A small multi-label image tagger, trained from scratch: 40-pixel images, 10800 steps.
Rows from block 3, named by matrix and row number. Rows with one number belong to one attention dimension. Each number is 128 + 32 x the weight over its row's rms, rounded and kept within 0 to 255. All counts start at 0. Numbers have three digits each. After the name is the row's rms in percent of the matrix's.
# q: attention query (model.blocks.3.attn.q.weight, 256x256), inputs 0-255
# k: attention key (model.blocks.3.attn.k.weight, 256x256), inputs 0-255
q.48 103:152112106165135125141096151099176145098161113138176100126117120100186054139102189119138124083112156127112174156098103074121130139099105173164157185136217123128130092110151121103147139094116077116130143127133080124139169149093113157197065149131142081071100064124164100131071095113094143111112121160091120053114186163083134162100120176159124082090168209175099111176119086103122099113120149203161104137093105114168171131155152090102158113106148132102134083109064111050128125157180143170127082165148146113173133196091182139095168145163118162146127135138129133157173122120100132200082101127133130085116117139106110114140162084148078155159109114198125118087136121087111110164104066105075199143103105137126157124136171152084115178157127119102143140125128125134140136115131061
q.49 131:142141107167130143128119136124162151104153107160167119189100165077161077100131147070181144090165160115129151138042044101116144148123140197154118120097192107103102116121093132104162124104138111148120147117206070082181135119096110145117118147238152081095079058122134089124079101107132116123069123149141157099105135140091161114130118164174106110112134167161045135159064054135144084111108153189154112159106084135144146114193182102089146140130133124098135142109100096080136131116127139134137120156171120115133171154068150165090152151142137163146146082133135134129153131099129137145112082106135154107140124145131142127081183064127113165154138127168150098083064141098080131149120060151071180133091079183145151050179173126106140137123172127146146099120150106143129144155162085
q.50 090:142153176128103114144110060119114110123077107080114063104127158197120184130124070147191126110145124132111159115143157135155125163170117087120139091102106179082128140165132109149181104105107177150104102174104116127074080145140157176135159089194135173088189171106129165085111125114159134138142143136194164170165052106150117049138169109170179150135064057120154146105154094135096164123187082104115128102137179086094070169097124156135128126143134072081133123144133127193189194132097113140073171085139138170058154111122096142100090162068104149090139115108111108158126114144128116074157156092163102125134126107107144157149064155123151105117088163099143130148115085110136146110157116171195129169089150121147071137115093112139133123125151159097116150085094135140127145130161205
q.51 117:095148128188135146133079152121167118138113115147155126122119130065166082098117170136182103101119180147112151139080113028113131136103121167124150172162180136108108122117146124113145140097110111147129167102182049120137152129064104154150085127142151091059116090133167100134047075077093134080110088124125107060090151170118171161104100163162120117093157178166094149183091076116119104130121143212184097138102098079149165153117182067116150111100150139083149111147080101101169134143153147128146141141151121090166153158069177140082126171156129185168147158139137145187158106137108163193080120142178120089119080160126118144149146081180060159149135122178163133101124126109105097125135087112094219166101101163128170096108163135101116153167142122133142130105105122128147128134126078
q.52 089:141140107141153156115114184156186127139137130126145092114135115053169072079115174133111100083100164121111139137113108038126119111095111126134152165168206126151099146123139131108122127116122106130119162075170078165129154137105085090160092170064121078074122121112208080159075089086083154102111119133116108055112172189126171161074111182177148098088159184158130100200092103145139122137133173198183110172089108133124160150112153097133152129108151154094147131102088107081135137154155137094159116132169132068152102206093198108117123154145133172178127122148136150159142095132110149195071127120121127078123113127103089130123119099140032137127139083151134115085164138116119120139148099077124205156141079165114161126103168121116111149148142120138160146144121101154130123124135045
q.53 100:097181109190133164149123160123173091165103116119172110098128118082140098093093154149191105099127155108131173127134171068120141126100116117131157196200167158093100143103149148096129139123107124130119139098220080165090088116102085131156104121107139114105116105125173143133069069095096121087096083144112077086104122152137177193102139193133125126113152165138153152187102065130133100120157117211172163141138111095131150175108178086152157111054097152107168108112082131119147141164137148088148147123118125044124144190093191105128118169147127146174131159136101177174165082137091181127085095154191125103087098145099099144162104120171081132145112129175156129115147122134068111123129121128111170192075110158139169108095123160106070133167150109115170154101091096168157090107099103
q.54 087:088164160121105142117080108165151093082108125128136095108091156106166080089173133101141153089124148137126154153090090011137120150136127137100157142147176130113125108159132137123150125118091162113140144146107066113153135156087138149144086160168164125058155142130155097136030083070122158114115102130203129069096183180110147158092119158183159110125125156132083148171112074088102108110090142160158118083070144088180153119110146096098148087122124090021152119152090120093180141135164157166130159114124155118153134126081181158110124180117147183141169179146146132199137099177144130200102116111150152059119113158121114155103130099125037143120122146147163120095109077066109123141161110131153214141108116115121149105139169105109149176144164168155152092132096111120133121150145120
q.55 072:096168174134079143133143136116164091151085158109057154068169140109113142100174066100179135089164128149107104124125085096150147142113171096085083134169121161062139125159139151164123055120194186165116179119124096147139067131047120102086111145130163161134188187127154123139093113071148133102154059117158135089089126150190147133099127149096145146106079117142124151160088184118139127122175113141160115077166112123092140130094139122140162119143103101115152172134141131156165186161048140135139190081160111087066150089103157123111066204116170168177174159141131133154136105135111123129099100109131113151172087127151152119114100106131102115107107177103237150126106102148075108112115173156162145172117120132093171128123137057187139126140125114172147134149086093130149099149102116
q.56 101:212050065094150085118150154151086159105153102118110130115067151161150124127107124150132142134083136143137105134183200180140131147116097125143144125078113087129168135135174101091131131175067129091158105129063164120109162174169127157126133145102110124112112073112074140084189155157081114130160126118102122174180137101092104072123113113142122093138135168141110153115197193132178192122118125089107097155085119156103134088149083128106128148107155114181101090113146120131112083115163056133092090172149112202169170138169054138098175123118102112069111063116145099150131200114133106170113191117052156163127132107103151135123136112131144102157102105152070124136155113144182125189118089089138078091187182122115105185166171169112109134119109166123113132130129167100125165102101127
q.57 085:163134092180118117154154124107119083131118156127177150107126140128157133083136111193174090074157142097095134069161203141119146177106116106152122178172159157073146147115148188089132098133109178076096100149179111147018136111159105138085181118055155167165103063067138174125171103120138095101150092162077107174135092102125181136140106117119136122109155143143161143179107099133164156141171165101138162122179071189072121167169116090140154112080097128129140153100147130126120159159132109108098156151105142096086134142176091146157128115150111128169109116150065187137179112096120142062095122074113111166089120144120102155155107137103126043136102154130140157121135152189097083179116113175093091164109136141145104128086139114130060125183145137158168143125125100160164090065100120
q.58 095:135146102156134116145098132132159129084142125128154117105095125072184074091083168143139108084105150144114173148124128047109134148105135176143164182126176115101141086134134110118132142113120095133129137138132075095160142172082150169171099119157150081067098068158123105136074109119101141107116121155146112067117158160083123152106111170157120085107199182156074131180146076097103092094085151227150105136095140095205186111130165087098160108095149143075153106129055120073145109147168129162114093130138143123167108141078174169086147163171132166127163160132145132182171158161116130194099103139159142084086120149128129112107146078155051177158118092188151114111115106093122120136124059123116177141092112135113184096159189177095121171157121117115102114123106118099141152156122062
q.59 097:072166152177135148140111113103190117182102119117168129093172101077117094122101171138167087106147144112107170136120119042116128120105115133100128160207161163108079148121111131135151139087117118106130153116165077169117124085106077109157114149113143146108107141136214108134051065113123134099097104125128104097121125168158156198117155180130119142132137119118189124177074084132103076138179113195177183166137148092147107178119159110146126138102101160117154120131097138129148145168121185090159151121098118048101135179113229106154090137134133153176138162123119157151119057126113174113118085143183075104132101123116081119157101140155089117109143124149149138114136130125079091120135127125138187193097089164160150094045075116120112122143162112108177169119070095199129074124150118
q.60 092:153117098141129152122133189112147160122141152142155078140098140048164078076123169111138131067110138145131149161106080080094155125123112188148157148120211098091149077124132130074130135171190099149150152092161078124186156169153096170162063134148119066078102067118160075173096122095137135116095108169115153065135174168087150147076135228128135106098153173151085158173135102122138123099123160154146154192120098151148148063152144127106143098076094167122167124094112137072159113148169119114166110129159159101149116126097172131135174160110126168148139086151143133128155114141094154164102099149115164121142124110104128135083178056157072143123115095186141098064059106088088128144114083110101160141114096186081168111188133141120101136133127104132149135143116117150134101119091063
q.61 091:139184078124081135151146117183097093128122099096141068179139128131161202114188117177139130112132101116113137130139143132149140099162175067127173144059092149106155090121169124119089130116141091196097068112152143094105097148146159188099116029197095097116173190130101125114157153123145129132204147148109102175150091086124083112137160095130149115116147083145122149075207088085136145095140148135114104097152125095107134107148143159143141079132125107130109118113105094125103132138179077157090115126115163122116098054106088154103110170121115092114112141092124131113111175144110150073139163140138154167067132167141151181164097078138161193154106122105111142158165102098152222093136120131129064154091091098125098169200135181182117148164141089059101124107138111113170163145119144
q.62 105:144086147113137079115144106113135083056142108146145128152070159183141153162104074127163170140148104115133135153128180164119127168146131134161157115108108154098121094127111100126152122118140138126153140193073122071169110150113191201132148143169135150149109089193025131113107133133110127179130132142188164108115147097104085072161108090112096115133107133104068124143159095118126131142099067134074098130087124104166151157145153127093143132132151092122127126157143174143130096083119104195040101145125138212135147135121075164133164095183165101078190122101147081169193155162163066111147085145150185112080170156153170077090137127099145133131083124136103114167107137103133145113068103160137141065090159084132169101133159174077109122110078149116098089094132200089090142115157141
q.63 109:117111170072120135105132107122084118151078142103056161090163139176059187141117087140096153183134089131147095143128126151120120115139145090110097073134063174129129151169102134155103128146145149116150144125095153164112098130135139091098168124113099180170170209136127152126147154122142134165132155072166156158146085139211137105137130110076125161164069046070190151095128173133125155166165078056085170110163157141091070143070104176147069137170108149150117159138189156204137143120085136102139154075085115158088147096186122092173099112099156119138137102115132108112095140142129096091188140142142104154139139098110112117136088182118170118091143140065147118167131117148132135107158193132194092127158163100147097140079078086158162072084127146127122132126122153097109096129132175
q.64 103:123117186141157176118092104106132127109147096154174169173138217098129130113149122164187101111145135116134133090035062129082092154161141166179145103150139082076123106112100137116151149117156150153127145123185139092210159115102116139118114123242191115101117115130118120124099083110145096146103099130165183062121121107146153126194119071128107092144153157115064151151118014053119103139121117147131119141116074126127104162134165124141154067113151077113136142157131132101164161118117174139140151123147137091111095100057129142178107141141150165147144127148148080127120106140136117092139113123157140081204139114170098140108169076098169158151131116117110135148084126157101204090127105168069142095145067196093129064171109088123135146105168149139118094116150085100124121149140133
q.65 100:161093097089113103096141154134107120092121134172130075132099117142181136112131097094144154112115104127126110203117119127118106159155135113079091087073102173100117153168149152159054094131186171147128106160184153104175111182138190124100174086149040143140136164193073146163139108138110128126152133128141158195102119091129135088143135081140178128112127082126100134073146157139076131108073115108138117110154154096121113132138096116087096124080063099168186151121167160137167171078148111153116134056181166122147118080108054116143110127142129101148123132170136135136179085177138167097111126118051186165178141101144212166088147108125142154097117189128159123108104137138062095058099144154131121129116116170124094160149112159135155106116171145142112073124197141106113068136177170
q.66 086:149073153143129119109111133132142136155151125145149179133151179132116112124147133218146106112108144094118129132119120127119096140146061177144128146146086101117136096161108164138108134116137138115167169125065148102183139122121181190133122185129147159131116077173082119153111075123078081118130068147130149086129184137146128152224095114154119080170186158118044113139142074086095084136149127165134025129138063154142137151139145120138138107084134127158134074156128134104187131097087123129120098116127145062148095150095067142170130059195143142134089124115187074169129113167112070099148111165127129114158117155212107110121182109117183136111124140151102129151060142147119135114077078203097148070159098142083127055170087146116156149110114153151087112128144154092142112135104118
q.67 093:107158151154170125134108147139157115065149131061157144105094108141102101130116135154095098120098128168183174102135173072145109136124082145139201156153189143135091176150139097090179126134059117127140102123144101148087088142109076105195098140152156069140132108089211149070168112145135165147127157157113070131167126153119125150130157172064117122128104167106201155185142091140174125144141102139112171175096165077141094110129092153146136096110152197072121135112094122140136075160111120083135136158087124135095144162154181113152170138095059133099146116112105130083144121129141110153149169073146093084121142121108075149131105132161099058111101102109159117172164133148170106126141148096192103091107177135145158094136103124140055135111104128115149191129056095227124136065088123
q.68 103:144106128056086121110138149144152163172144158167136110133081118160158163124110146105105112132095111109131094133142169117101125160144125101102097127153100160125096145156147171132061110176192184101121128160114170086195097181122191140099172133067050155142108088198024165180123103158076097113148131114166130137079130119074138117140118070167202132119133110147119098124139182093091145096111134101128055135167167064169149133127095082085103102087093118126201115104145167140161171071153125155132113081139148095189118124098086114139145113178116087115117115149119156173153135195138113132088130122088200106120144076146192119121145157153126139079087143171119128133106110154106079096108109150176149109169150140100111164123157141117138118134127175129112067104171173100113076130154164
q.69 101:181122112150169091113146118133129107115112078174091065150126096123130118122096129161178144108126123131085151233120108185162086126148081163105103090033120100121133140124136130191122126048131131146137118125158116123076159190164173125135147069123065121123133161159095129149149160125128117104106147078108147211192073122160105074138148160122128126152141091135139114025128153181079125060133152153149148115096111099113110117149098139133102168121102144215114126151131131132123120087151114134130090080163119171124138135114042143069087149098100151142104127097170109130140146149091209103134165129106109165149124117131157124162187115171148134167133147099118121104134175116111102101130103108070149134111115141156156143101087209140159133087226106100090143090174118140100138156181124
q.70 101:082173193162093193149082109089156123162164149124182147140161165135119145125134133077177102123163142110116127028063122159101141118140174128177140130197175123099139100089100136112182162122125106134088148126152116099161102058093110164108125114209204134114107099115111097113048099115159101152122119168156166037106130140111150111128153127162112125105124153144101123194109079072146120141146102155112100140117111127150161156124183115109139093153146090081152148089106126095148190133066167158139151138132122119084149139081203104161142124158172134113148113128103125125116120115140100080105058156226147068115132145133094051139070132082172172143136124168093146135112113110076171119100127170084182147102081151136130076110158087102113116150101140127142148101126123075129140142144130
q.71 080:113115108120138119116147147114196155097103105146106169150098098119117075114133168192073121183034142140133138115185154090137085109145051170100119176175125130159114150137129119141120080212097155153147165104083135132126174164142122095152087187041103084135120096139144170150126108181086105109114076111117060151127164136099123197224089131105143128178140173133160138140117145138108085129204147097159135151133118106091121136116091088165142169089134178103114068161138094115097122161153152160109131150098130072145078128100083132115126093157100126086106161122149129096140145172107131166123202112106099115111117113141105188174185129201096104118116087103151153123149124161151087133175108107170116091162185138100156100125090146150124135126127116165131125176106150146156082096055099
q.72 102:081171164111102171138113166125164142152158187144166150153122129131144132096161146063082115151112128127161111052123163058053124122151161113133115131191157175133085128159098128118102109188168122127086150186133137091238090115050126120092132156173133126155091115151107120149092091155108120135150139168185114072052174133048160133123137092157166175110135125120091130199102130062127112157095123098126106157158169119148154159169141073085111105129140091054180149113103129100153162124148157170163177131133134070127129120095156102169179092160149072098156100152083184112162109121134111128094083105128184071143150092150149119088105131082119160076130116178156133134104104137091135116178120116169127114153130152115119105147171069096121114137074147157149107150119139100121079153133121
q.73 082:151080133133136125103110159130096120085103107150102111112161096138155140105128074104192189142155109135090134219118061200129102089120168105088080131072103138138161126085142129164089097114131123149114112127185138134161137098134174161070153064165107119124148200150098096160110121087108137122098103123138170176132123087146100066126104107145124121122134119139054124060108136186124124098115148149132111083141094169099159144133150135111100168129062096182150161131175114126144161060160111155106130096187145139154140072119094110114099159107202120149150145151138132145143094149116188079142104182081171186178111133141186152076119087109126186140149168127153123067116157095073125101102137140061160172125079156108104154137131175133166075116193112165126083139178162062135102146117119
q.74 106:160126155070106115127136116130161136166173151184100087187071151108149156119103160084152103113088111109136071136094161145133106159174149141113099085108139096127142152141109134158083144147198157111099116171134170076190104185097183135112181123128078134115089102177029153167095124167114103131154172093185155134110096124079121065101121105164159143117140103148091073115135166071101163100110134110121100138139133071168137140152100104075100087115132088123191154076112171130151177069122141184169128083184131145136103123069069097119115118153111110096123076123122147140139155150139139118102116136127181069134166080138171070116151126159152174106121154159088109149079133160094156062105129138120146118155125153137136144158154144119143146093154168104070106077186143089083156177203159
k.48 108:134131102131162092066118115110091173133133142120154075188130077148108147180048108113115097110136118124068122079151138146147082105208128139118073088107105107146121167165124140181064131143147091125070092110133159067161132117054209160087205118151166123140136145166119158166117148164147128161120137128144111136108151108124053123142148123137169169091156095079183079066126094133096104121097145135148107136190139127157158115161103135098131142168113128125112080170180116140110140100175090140108099127156201107182101183127055113071125054133112106149106143117116158100137152102163129088136095076122112179184147158158096126135161151143151116082149174133144118095105146085130111107155113094150152143095064157092152099112162158169129109149074206136108125171150163100117121183127165
k.49 093:134130129109168123072109145124077172134139155113147065171144075112119131140081127110100118146140107117071107080140104137169082109173149140113070062114134099175145134150115136171086148146141077110071138093110152070150137107050188131077186098170160110136117125165127137161101143141132160148097146134173138149105176138104058187144147161101169144094161117112166069075119080175099097115094165127142106144164124114156145137161109129127117124197139138132118054180156127125077140105133081143107122135161181108205098213131045118087144094179133114143095118132117163087121156101174134112141077056135124142161145178168084128166142162154136122101132197130125125068114129082144092120149081097119168112096090170113162095134156156157115125142093181158134136168153127064137128192111103
k.50 094:140170126146094155170119128092184108165116073195079201084105156140119139095190189152176089098090166129152168165119130115129177129131134141115178175143094109116127145121081095114133140113110137157143131156120126140169140114167051173159112171096097120118132120059126146080163122136106137108161120157108147111168074149101155082114126140145083141141153154115114156152177194081156135147146185092119122136099105132114090138131138169117135111084176110123132146049072099138175131167072188072157158147148060147090152088114217124166114120051131137119160113137122081115087093112058114125155143179133110124086118090131157105107119112157142142136133049146076135175182118150145186123133133199090063140141149088121121171108123087098117124128142107075082144071098136164102141107118160
k.51 110:116128132084150128116167113121095174142144152142141128183098067190107082178096125106096088125134088084107134074150126163134100111180145156124077100097111113144112120152114172193101146159105084139078092140106182055124126093086208143093178117141181130131094147193118139168089160164178111179078141146146095141091167105124024136137140110138144164115119100092161099074123078125071063090088152138137127139189156152146183098175127154114159141192120093117124102141161104124111099120163071181134089147156174139189106127099064119107137101160120091126099129130095104114116152086186136101125093090113132157177185143168129132133181126135125151103179191144130112102130127097119113120127127071117148115122059139118144089136170135161103116126088158111097101178135165093108154199135166
k.52 093:139119108096143101114165120117109168173148132140155101165109082144131115187099103086105134164131074062121132093151146155145107112154152165140084067092127068145135129141140172191094152145126094133061101126118187056121154116098209151076188121141169118135091139183114141158089137163149117151064117126142126158107171090107054138144145115123145143117134107115158083090103073151079094079069126144127129136178154164134171110198136125090148160188114116140131091126181098110088078108174062189113083139175148126172120136120042137100125137185119110139089125133115126109120150085201145084125096061110142171179172147127154103135163167104110118115151173126115132105151147104147114117125124059111135109129044138136151087128174166146131105176112162127115111168152151098119149196171158
k.53 091:111138123078138179142171121103092199145170161161129123201080062162100080173131136102130109134143093074137121065126159168121145101152112165177094091104122111136128094137102195170170187189106111129070123144072156083086133085111215130094150131149167143097088135197112143164095179157177109147061130146112104145112135131086034140099167124137139171140098075124128117109116087118089062090092152109094109141153155144155173084175136144113173118169117089113154107106159100132113084133159076174170124124147159131175133110095077126092180150151132102107064119137105085131088177103171153106123098091109148130144174150145156139097154122135116161126151177177133115115117118085129103167116117074120160085159081141155122090157172141153109115140135144116098094119146160088095160195148163
k.54 090:121115137114159153139173094090117172170132124154134164186101075128083092169103131099120078114089087053114118122146120136121127134166155171125116130124098054138146140182104187186078169123074108101085079160107203078114204113066133151107149147157194120143093128182129143150098136162131133171114100132125157150105181118102027119149126094174130137127202143094169085097130101075110069081111163165137123128144091148152152090185126150101168145144141086176118064082151092127106123124134100109122123159195168145158137108106077110143144128142127125133097129124131093121095088088132167110134118113115087127170187118149126090107192126146107144101180132136099120150090117097147126149130149112076136134167073145153129068148167123173118131106107205121066086156117139097087147195167141
k.55 081:120178133091105103148179104112149134212131077150123194072102114144145081132161158111135138095105127094179129143132116127120214143105145186148156121114136070132136073123162117159133130075090082113128076148050137132139127139145105166126078190075144155147104128126127091087119130140142075140041083127117105112132138092097113155088113137181071102129131128118135117127103148144106094058100210101129126170111139169166145069106138152174198127068152087132142137042130132141126058164118068137160095180196107131138150091066135104105127189128103133139132122140134069151112174076134142129171127141130134170145149112122203082098188128170098149156163076120129134121123127155137127142106130144089105135161099146152153157138142102107098136137166110099119095100102149188102182144155195
k.56 104:110157138159114075095055136118127124126120113124143107091151175150135213139099108124166095103136166188091109086092119121125105153190133072127100132144111160138109228114134115080087103137170172130115136105159126147162114153092143157109146102137107122175172130045103184097140093114103167091181144154138132134114095108120174095141159143151194144121158075126130094141161205082181191169160093079125079120156164056151102165102086116126095082121133147093139128167093172163166194131156146067105182126119153137128084147138137139097153069118089181133131154126131167094156102150131103111122127077162113129124064091091077149163078156135176117114089127121148124137134120130142097073149078167200126167078176151101150144104103094128133144145112158138132185103131161158115076088083133
k.57 091:090191054098126155159136116126116147132162093107130115089059131091112105171122127082138124135107138140086096100121138093147177179158113138150116121132094096132106135205125154132125184199116116073083086153137127139090161114163186104120160180086126149109117107099112132081181135124100149081094096149113135137122133115031153139094181149204165129084118099127128124145119166151116114106162132062092042151095173092168139104145108095066175106112136134136171107125155146188133137137143090098144163119150110143152201170109132119046186176124126132106125128129152134113097112120113142161139146085150173090123131125093191101077137141175098152129092080122135153098160147104182055203154094143150140121133150130161170172115178129151130101200165176120145132050140173127102116108103147
k.58 107:141108152129166110095127104115102158143122140124146083175151099167091137155067124140109089100141097106088138091159119149128052100207152114125079093128097129135145158146102146170068126147118098131082104107116196073160166113036176162110181111174185134117129170162120162171081140163148115180150167123175147142123154125176056121167131115123152135108147127074182076082130088123101100121127136157157120128163114120128150142135097160119104139165133099135098059160167127147146151112127105127117102132161212126176075136107083105125138064152110107144100127133104126108130111118143128089143109092103104178180180117178063132155158138155141127080155191136120095102086116086138119088149137079128157149117045180064123071102152138166117128089078206115074122187142147103091138181144150
k.59 098:121136094089153167173180106131132192164140159142143144196091066178128054162133129099099131167122095079144139089151158154104130074124133167142103114094142078134109064117123169175182157177088097137100105172079124077100119082156186118113160117142160121082091141197132112166099172172207096156070146128142098126134143136098064154124142102125095174123102112138115132109103057118076049087079156139120149136121142176131172086191164122105125164166109084101126120105158060093086081120153092201158111132112115119149157136108107160122124162142164068103132123140113102141087154082176162128101088153119134118158176167140181105102140130101103136132172147154128127112135136095120159186124121075103143098147105092181146112137178181137121102129123128109121073130129149068136165190158144
k.60 087:123101144097149116063159134153052155108122170118115110200142095141122124192069105110121126123115125108105102096109143170169111117162126160133078114094106118082153132139138148173082128151147118081068118129106141084144125101112212129092158078116141144119124130200107142141127153151120112125126118144153115146083135133098055143088103104096175166115154052152138103065129082118095130102085138173142107143187137119142182084132114111113170108161125122113129122181171139133157127098136099173135107104165178111231123191100024108076132113155119102107097113104087135132137178128173138125123086086142103185182142171137108138137142124178142116183124210113120138126076132130113110137146128080152135120136084157105118123166178146159117139142091193168082098149142140015144143174138178
k.61 099:127107149133122094086132177127131085125108093113081170085167137128126152080167143197174140055127150123151128186097112114132148173102112130143131163162118166100162159116138123095098077091172150146162129089145161185141151131133057150141080141080136178140174129105120136102128086121080089126179102144097144102134146132180153101114075140137108083125118126102133156177154171098156177140206152160147097120127078114071114136087075181140155094054163151125138196115116170146255143144074112107140130126179129094114153100114182096176135117095118136153119073123122096157147090144060104107142150164114112148127085094149098134099130101153170112110111144133097132144149150141087148080086171156160097153157134146075072088137065033113147130101158133139089152142151146169117120092100168
k.62 124:165129153183149143116091088128132107113130124134155054119109193108092163070136145169166059105171159154123126142143115135132072118163147084134157104155113146116116183143069098088096155125122169113141131135194135131080170143036087143151175163204142097096145136049131141141162122105123170160230136082141180099138077139183160073163162141146140137127153178083137106125159133115163135177174099128144183081103093104139076171107138144154105112155153127149089053133103134142116210143118184056108162129120162160088094127129142133151113106121101172121132138099128149118138095154084143088122185117133085111068123104145037148175142096154144131105117075132134075122089091128178154148181122102102127147112110136081127114089140132134120159088120139104118119133119101152098113114153068
k.63 128:161105158150096144176155105114186094146132108177113125114101208096132128088185129121143153151144140093202138178141148130120139134067133147158183133120180125083120088056122127089180130088124161145169160169138110164086147152162065109180100141176107099088111127115118099114132116100127116138117119128150154112172061138183186102126114120122066094140115165179071171167126107135148139141127088120107184093065101152107102152127175131149110156119159112132123147080084115090104108141109152132158121148115074162031131068128155175198099209117144148072154116133126087140140127137120138115095153189125137112070129088112166125132118103100096145170109051122125132154113109187156177165113151106081096116160153091157121120138125145068127177094156044116140098086099092156126148110178085
k.64 098:157120179184098104124084162098210099143094112151084108092110127133150106111117092138132146202094160124186169116180146126105132105118156037116135160135137139183101180094117075111094143124127144168144186143150086135168135216137127107079087147119096061054160084161090123118120108150115153116096090096145169097116117104078183146148137078114157107132170130158094150122156127116106145170108107200123156106080125149129173168119166069114083149133192148129129125133092070114095164114149132155126177141099114094150095163112164121190109086178167123137201140103131200119164127148091134150086118174131101128093102165086092130120066091121114167153131115125127131141138161162152159097191137087151123106098123117143147146171147208090161088092106112175119123161097074082155124125103115
k.65 102:147105162089137196150113124115122173146123126161108165160131122107023106107153169121113131109140137183137052128129145107148124103092104134147100143134074094136100106167052147143149174116122111142158180137127150157090183119123069123131177159175103122167116106143093124134149142113107115178127134128073145131136151181179142140122124138161067119154129085068113142106134154104152142135168148130126092084097072171136096124112096162132140121114132096171107132106129158159150189086093157100198153093176136102125148120170115116152110150156155118191060160132160102121094130075048194084155101185121117121082120096191117143140184114147168149166187103115135097167077111185087094143113124102029121075154129146191126089092118115134132090055145103133125142149146166093058127161118085
k.66 078:166099160142102113104103209112195094123093117129127112139174120147131150097156084137142131170120126066175134112151160103102131100127144107114132112114075155173124199140097106139125127072161090171133181119139120100132097162104115139102106136163075112075156106192100112128112141151056142166108141152124139101140160105121135160151133117126119101151117102120070179093160106133098085185098109205121134101084115136105148158123183120128160146122147169181159169173109072132139135114098142144124143102110135070123125155113191113167110088178219074132127140088143179143153125182105118101112097201141114161121115158132105151095069082137197146136107119104153135141149118135161214036128104074145104089098095143113138111136150181104210105122091096142060075132133066091160136193128106
k.67 098:094134130180104111126127084101132144106139153060123147154113198053171169170085088105140162130153170100146162075083117105159164149150194135138181145137167167118194095101141137057172155144063140090122120136110096126141116076126064141163124101234187163115114138079160143063128120104164139135146150149171142103132153187110160131120145163127130145059122153182096114180124129089175150132133090102106152167127079107089174139112203143150114132129166110117069116092105130094096114171145121131098155155122115120104113152161187161157166099098133166076142102119110097104139098102165069163096123114157122078105113168080118096142074107094086162126086088148129147127148112052132164168142124176156114137103129131139128143174162061106135116141098114135204143093081117165143148099107130
k.68 102:179102146076142171115099178136120144141148124173114146153115079148051084040179146180151138109136105169176117130148179123138137088094135159155122119125122078159095120128059113132154180106142105141156189146128128133052158140128089136150137147140108088128113082154080091142129129122131130146131113142087120121155158143177117142123152156112078130160113144057083152122136115095132135164091141145114103091096111149142131095147086167128153110103196086169112145119117180127171106079096148138155117141168125119132159151152095131141103165148167101198102158132161104158148147087090191094135110210141132120075124144186130142130180091131167112167156101127079117153117140191109126157077106077004155021138146152181194097092137139076095107077114103133103127128141140088088124139131093
k.69 100:123148136065131139131156081106123208182183119117136132170100109121084128169104210111077114093139115114123050087127106118115149098102171115150059118142058099150119141136067124142102144136165127099108128165137190153125147102100101109142213116110104157183088103148119162123125162167155100175128194112078151149115126087131121101100138123196109133112101054087148080099144191120125115117159122143108126083103153107138065141105107137115088134136130125166136150148143152168115208139112155110188131112169163119125120097170159090147156117128146087124051109145111201090041142082114152135115065154108122123115173053167109099109139146162172156097157116114122128117102098169170133145159108103104118118139127165137102142098169105142180104094177157155088155170144173142081140189178100
k.70 099:159121112148132095112150188162168058141095101149127112093122102172187097067146076172187126159097100143160220173151148162119097137125168142101166092110194123159085151034169094107120151144158125186146125111136064090113102185115176168119074137095125027072151134146101100168093107095144125102096082089154107132122117090112123133098123126084152139128121182140118157136121077150119103148087148178146162135149135136131162104159127093118102111151149149116162174121120098089106077088155078148090089142083109151117167192112090142135107139096112111151209145129138135162203185156137115139122160151140148152118100185121130134113086113117095113103119179149121115118170178136153131124090139090132174122089113108118204118166111212072095121132111122127144113131116084090186131092134136
k.71 115:127130115123123149111087073098083185085146161069089144157149143091128144140155129094078159096129122152146105132083154094175161133187139136131146169119101154130193060177102155151158114093113118084112147142124120116161146066161122157184117112246132184122129146123159136077140114162121165162135152194104136136159180222162122118146127154118141139176122130162083145109136046090091143149120103087121109115117089101116117116122172165155131129090091103108077092117123123092132109128097181100121147066155156072140045086132140131144122127156191135093075158137098047118116068148166089124169114101105131098098161154154155140144173112086111162142126125103124165137139075061141196120132114184113094133123116145107090162160132057161161111138139121127129071096151115165112093177086136
k.72 100:179127132130139136123126174171106110111107111160087140118129106119099067045175082124157147127124091158180139162161208143189151118125131186117166138103175090135129076100084144131156146119107120135153157138101079119057135115164131152156102138157136068102127122116133062145112132088130152137104086177093124153153172193162117133126121156084114139150130182116091179145128074146119138121081150148138133112110086150139174098169127150117142086126134089147122112093114147110116074084133118138119129152136116130141163145093061164115089201121147143165160154102147055178186157103111170103162139164109145134087109184139166173135184070098069076187163147115122123158113126147065109177079096130058159070087130096204183127166128177098071111102116075140147117104107114080138097105093111
k.73 100:134115119107125144154145139093122157154120130132112110154142101174078129132144190172131104101124110094109060148135089132100112117076091124134068142137067138147101176154104134134113145105181143141112116112144195153083152130100142137129172150082103117176161137147142170148132152115109109141162149089052143206102110063180101136126063130165118159127124064086131168081146132128110109108179142120139099076138117109112087093105078125098113130125075158195168177168147127153155168097123095076192078114151161093098134048171096105144089168137143095146069137130111159137090127079096153092150135170086138209130129052168094182153163125198172126123146171118150119143123097172161077134143104078093101144145141136094090126132083105160195098116191124134101145211130183117135126158141107
k.74 104:171113142074138153120123167161138135159166108177101133140081071164057061069143168132148126125116100171170109126142179160137155091086146145149107107110136062172095130093052125134132146142144094128163173174133128122081107150133122128129137140105120060120093067173057101126137151129132130177094132142087118141151116116101130133070159146124107139153080138084128136110127126123138135162070150165120139083071155139170121099158097141106125114124187098175141152116100171133109153090132134139166121134167115152132171158129089142122123162154134089178119143125139132141101166088100194124134097177110151094082140126148140113120180104117153113179177119125085105149082155214139138156106086089052159034138163139225209134097191181069091133079137109129086118125124136071092139163145092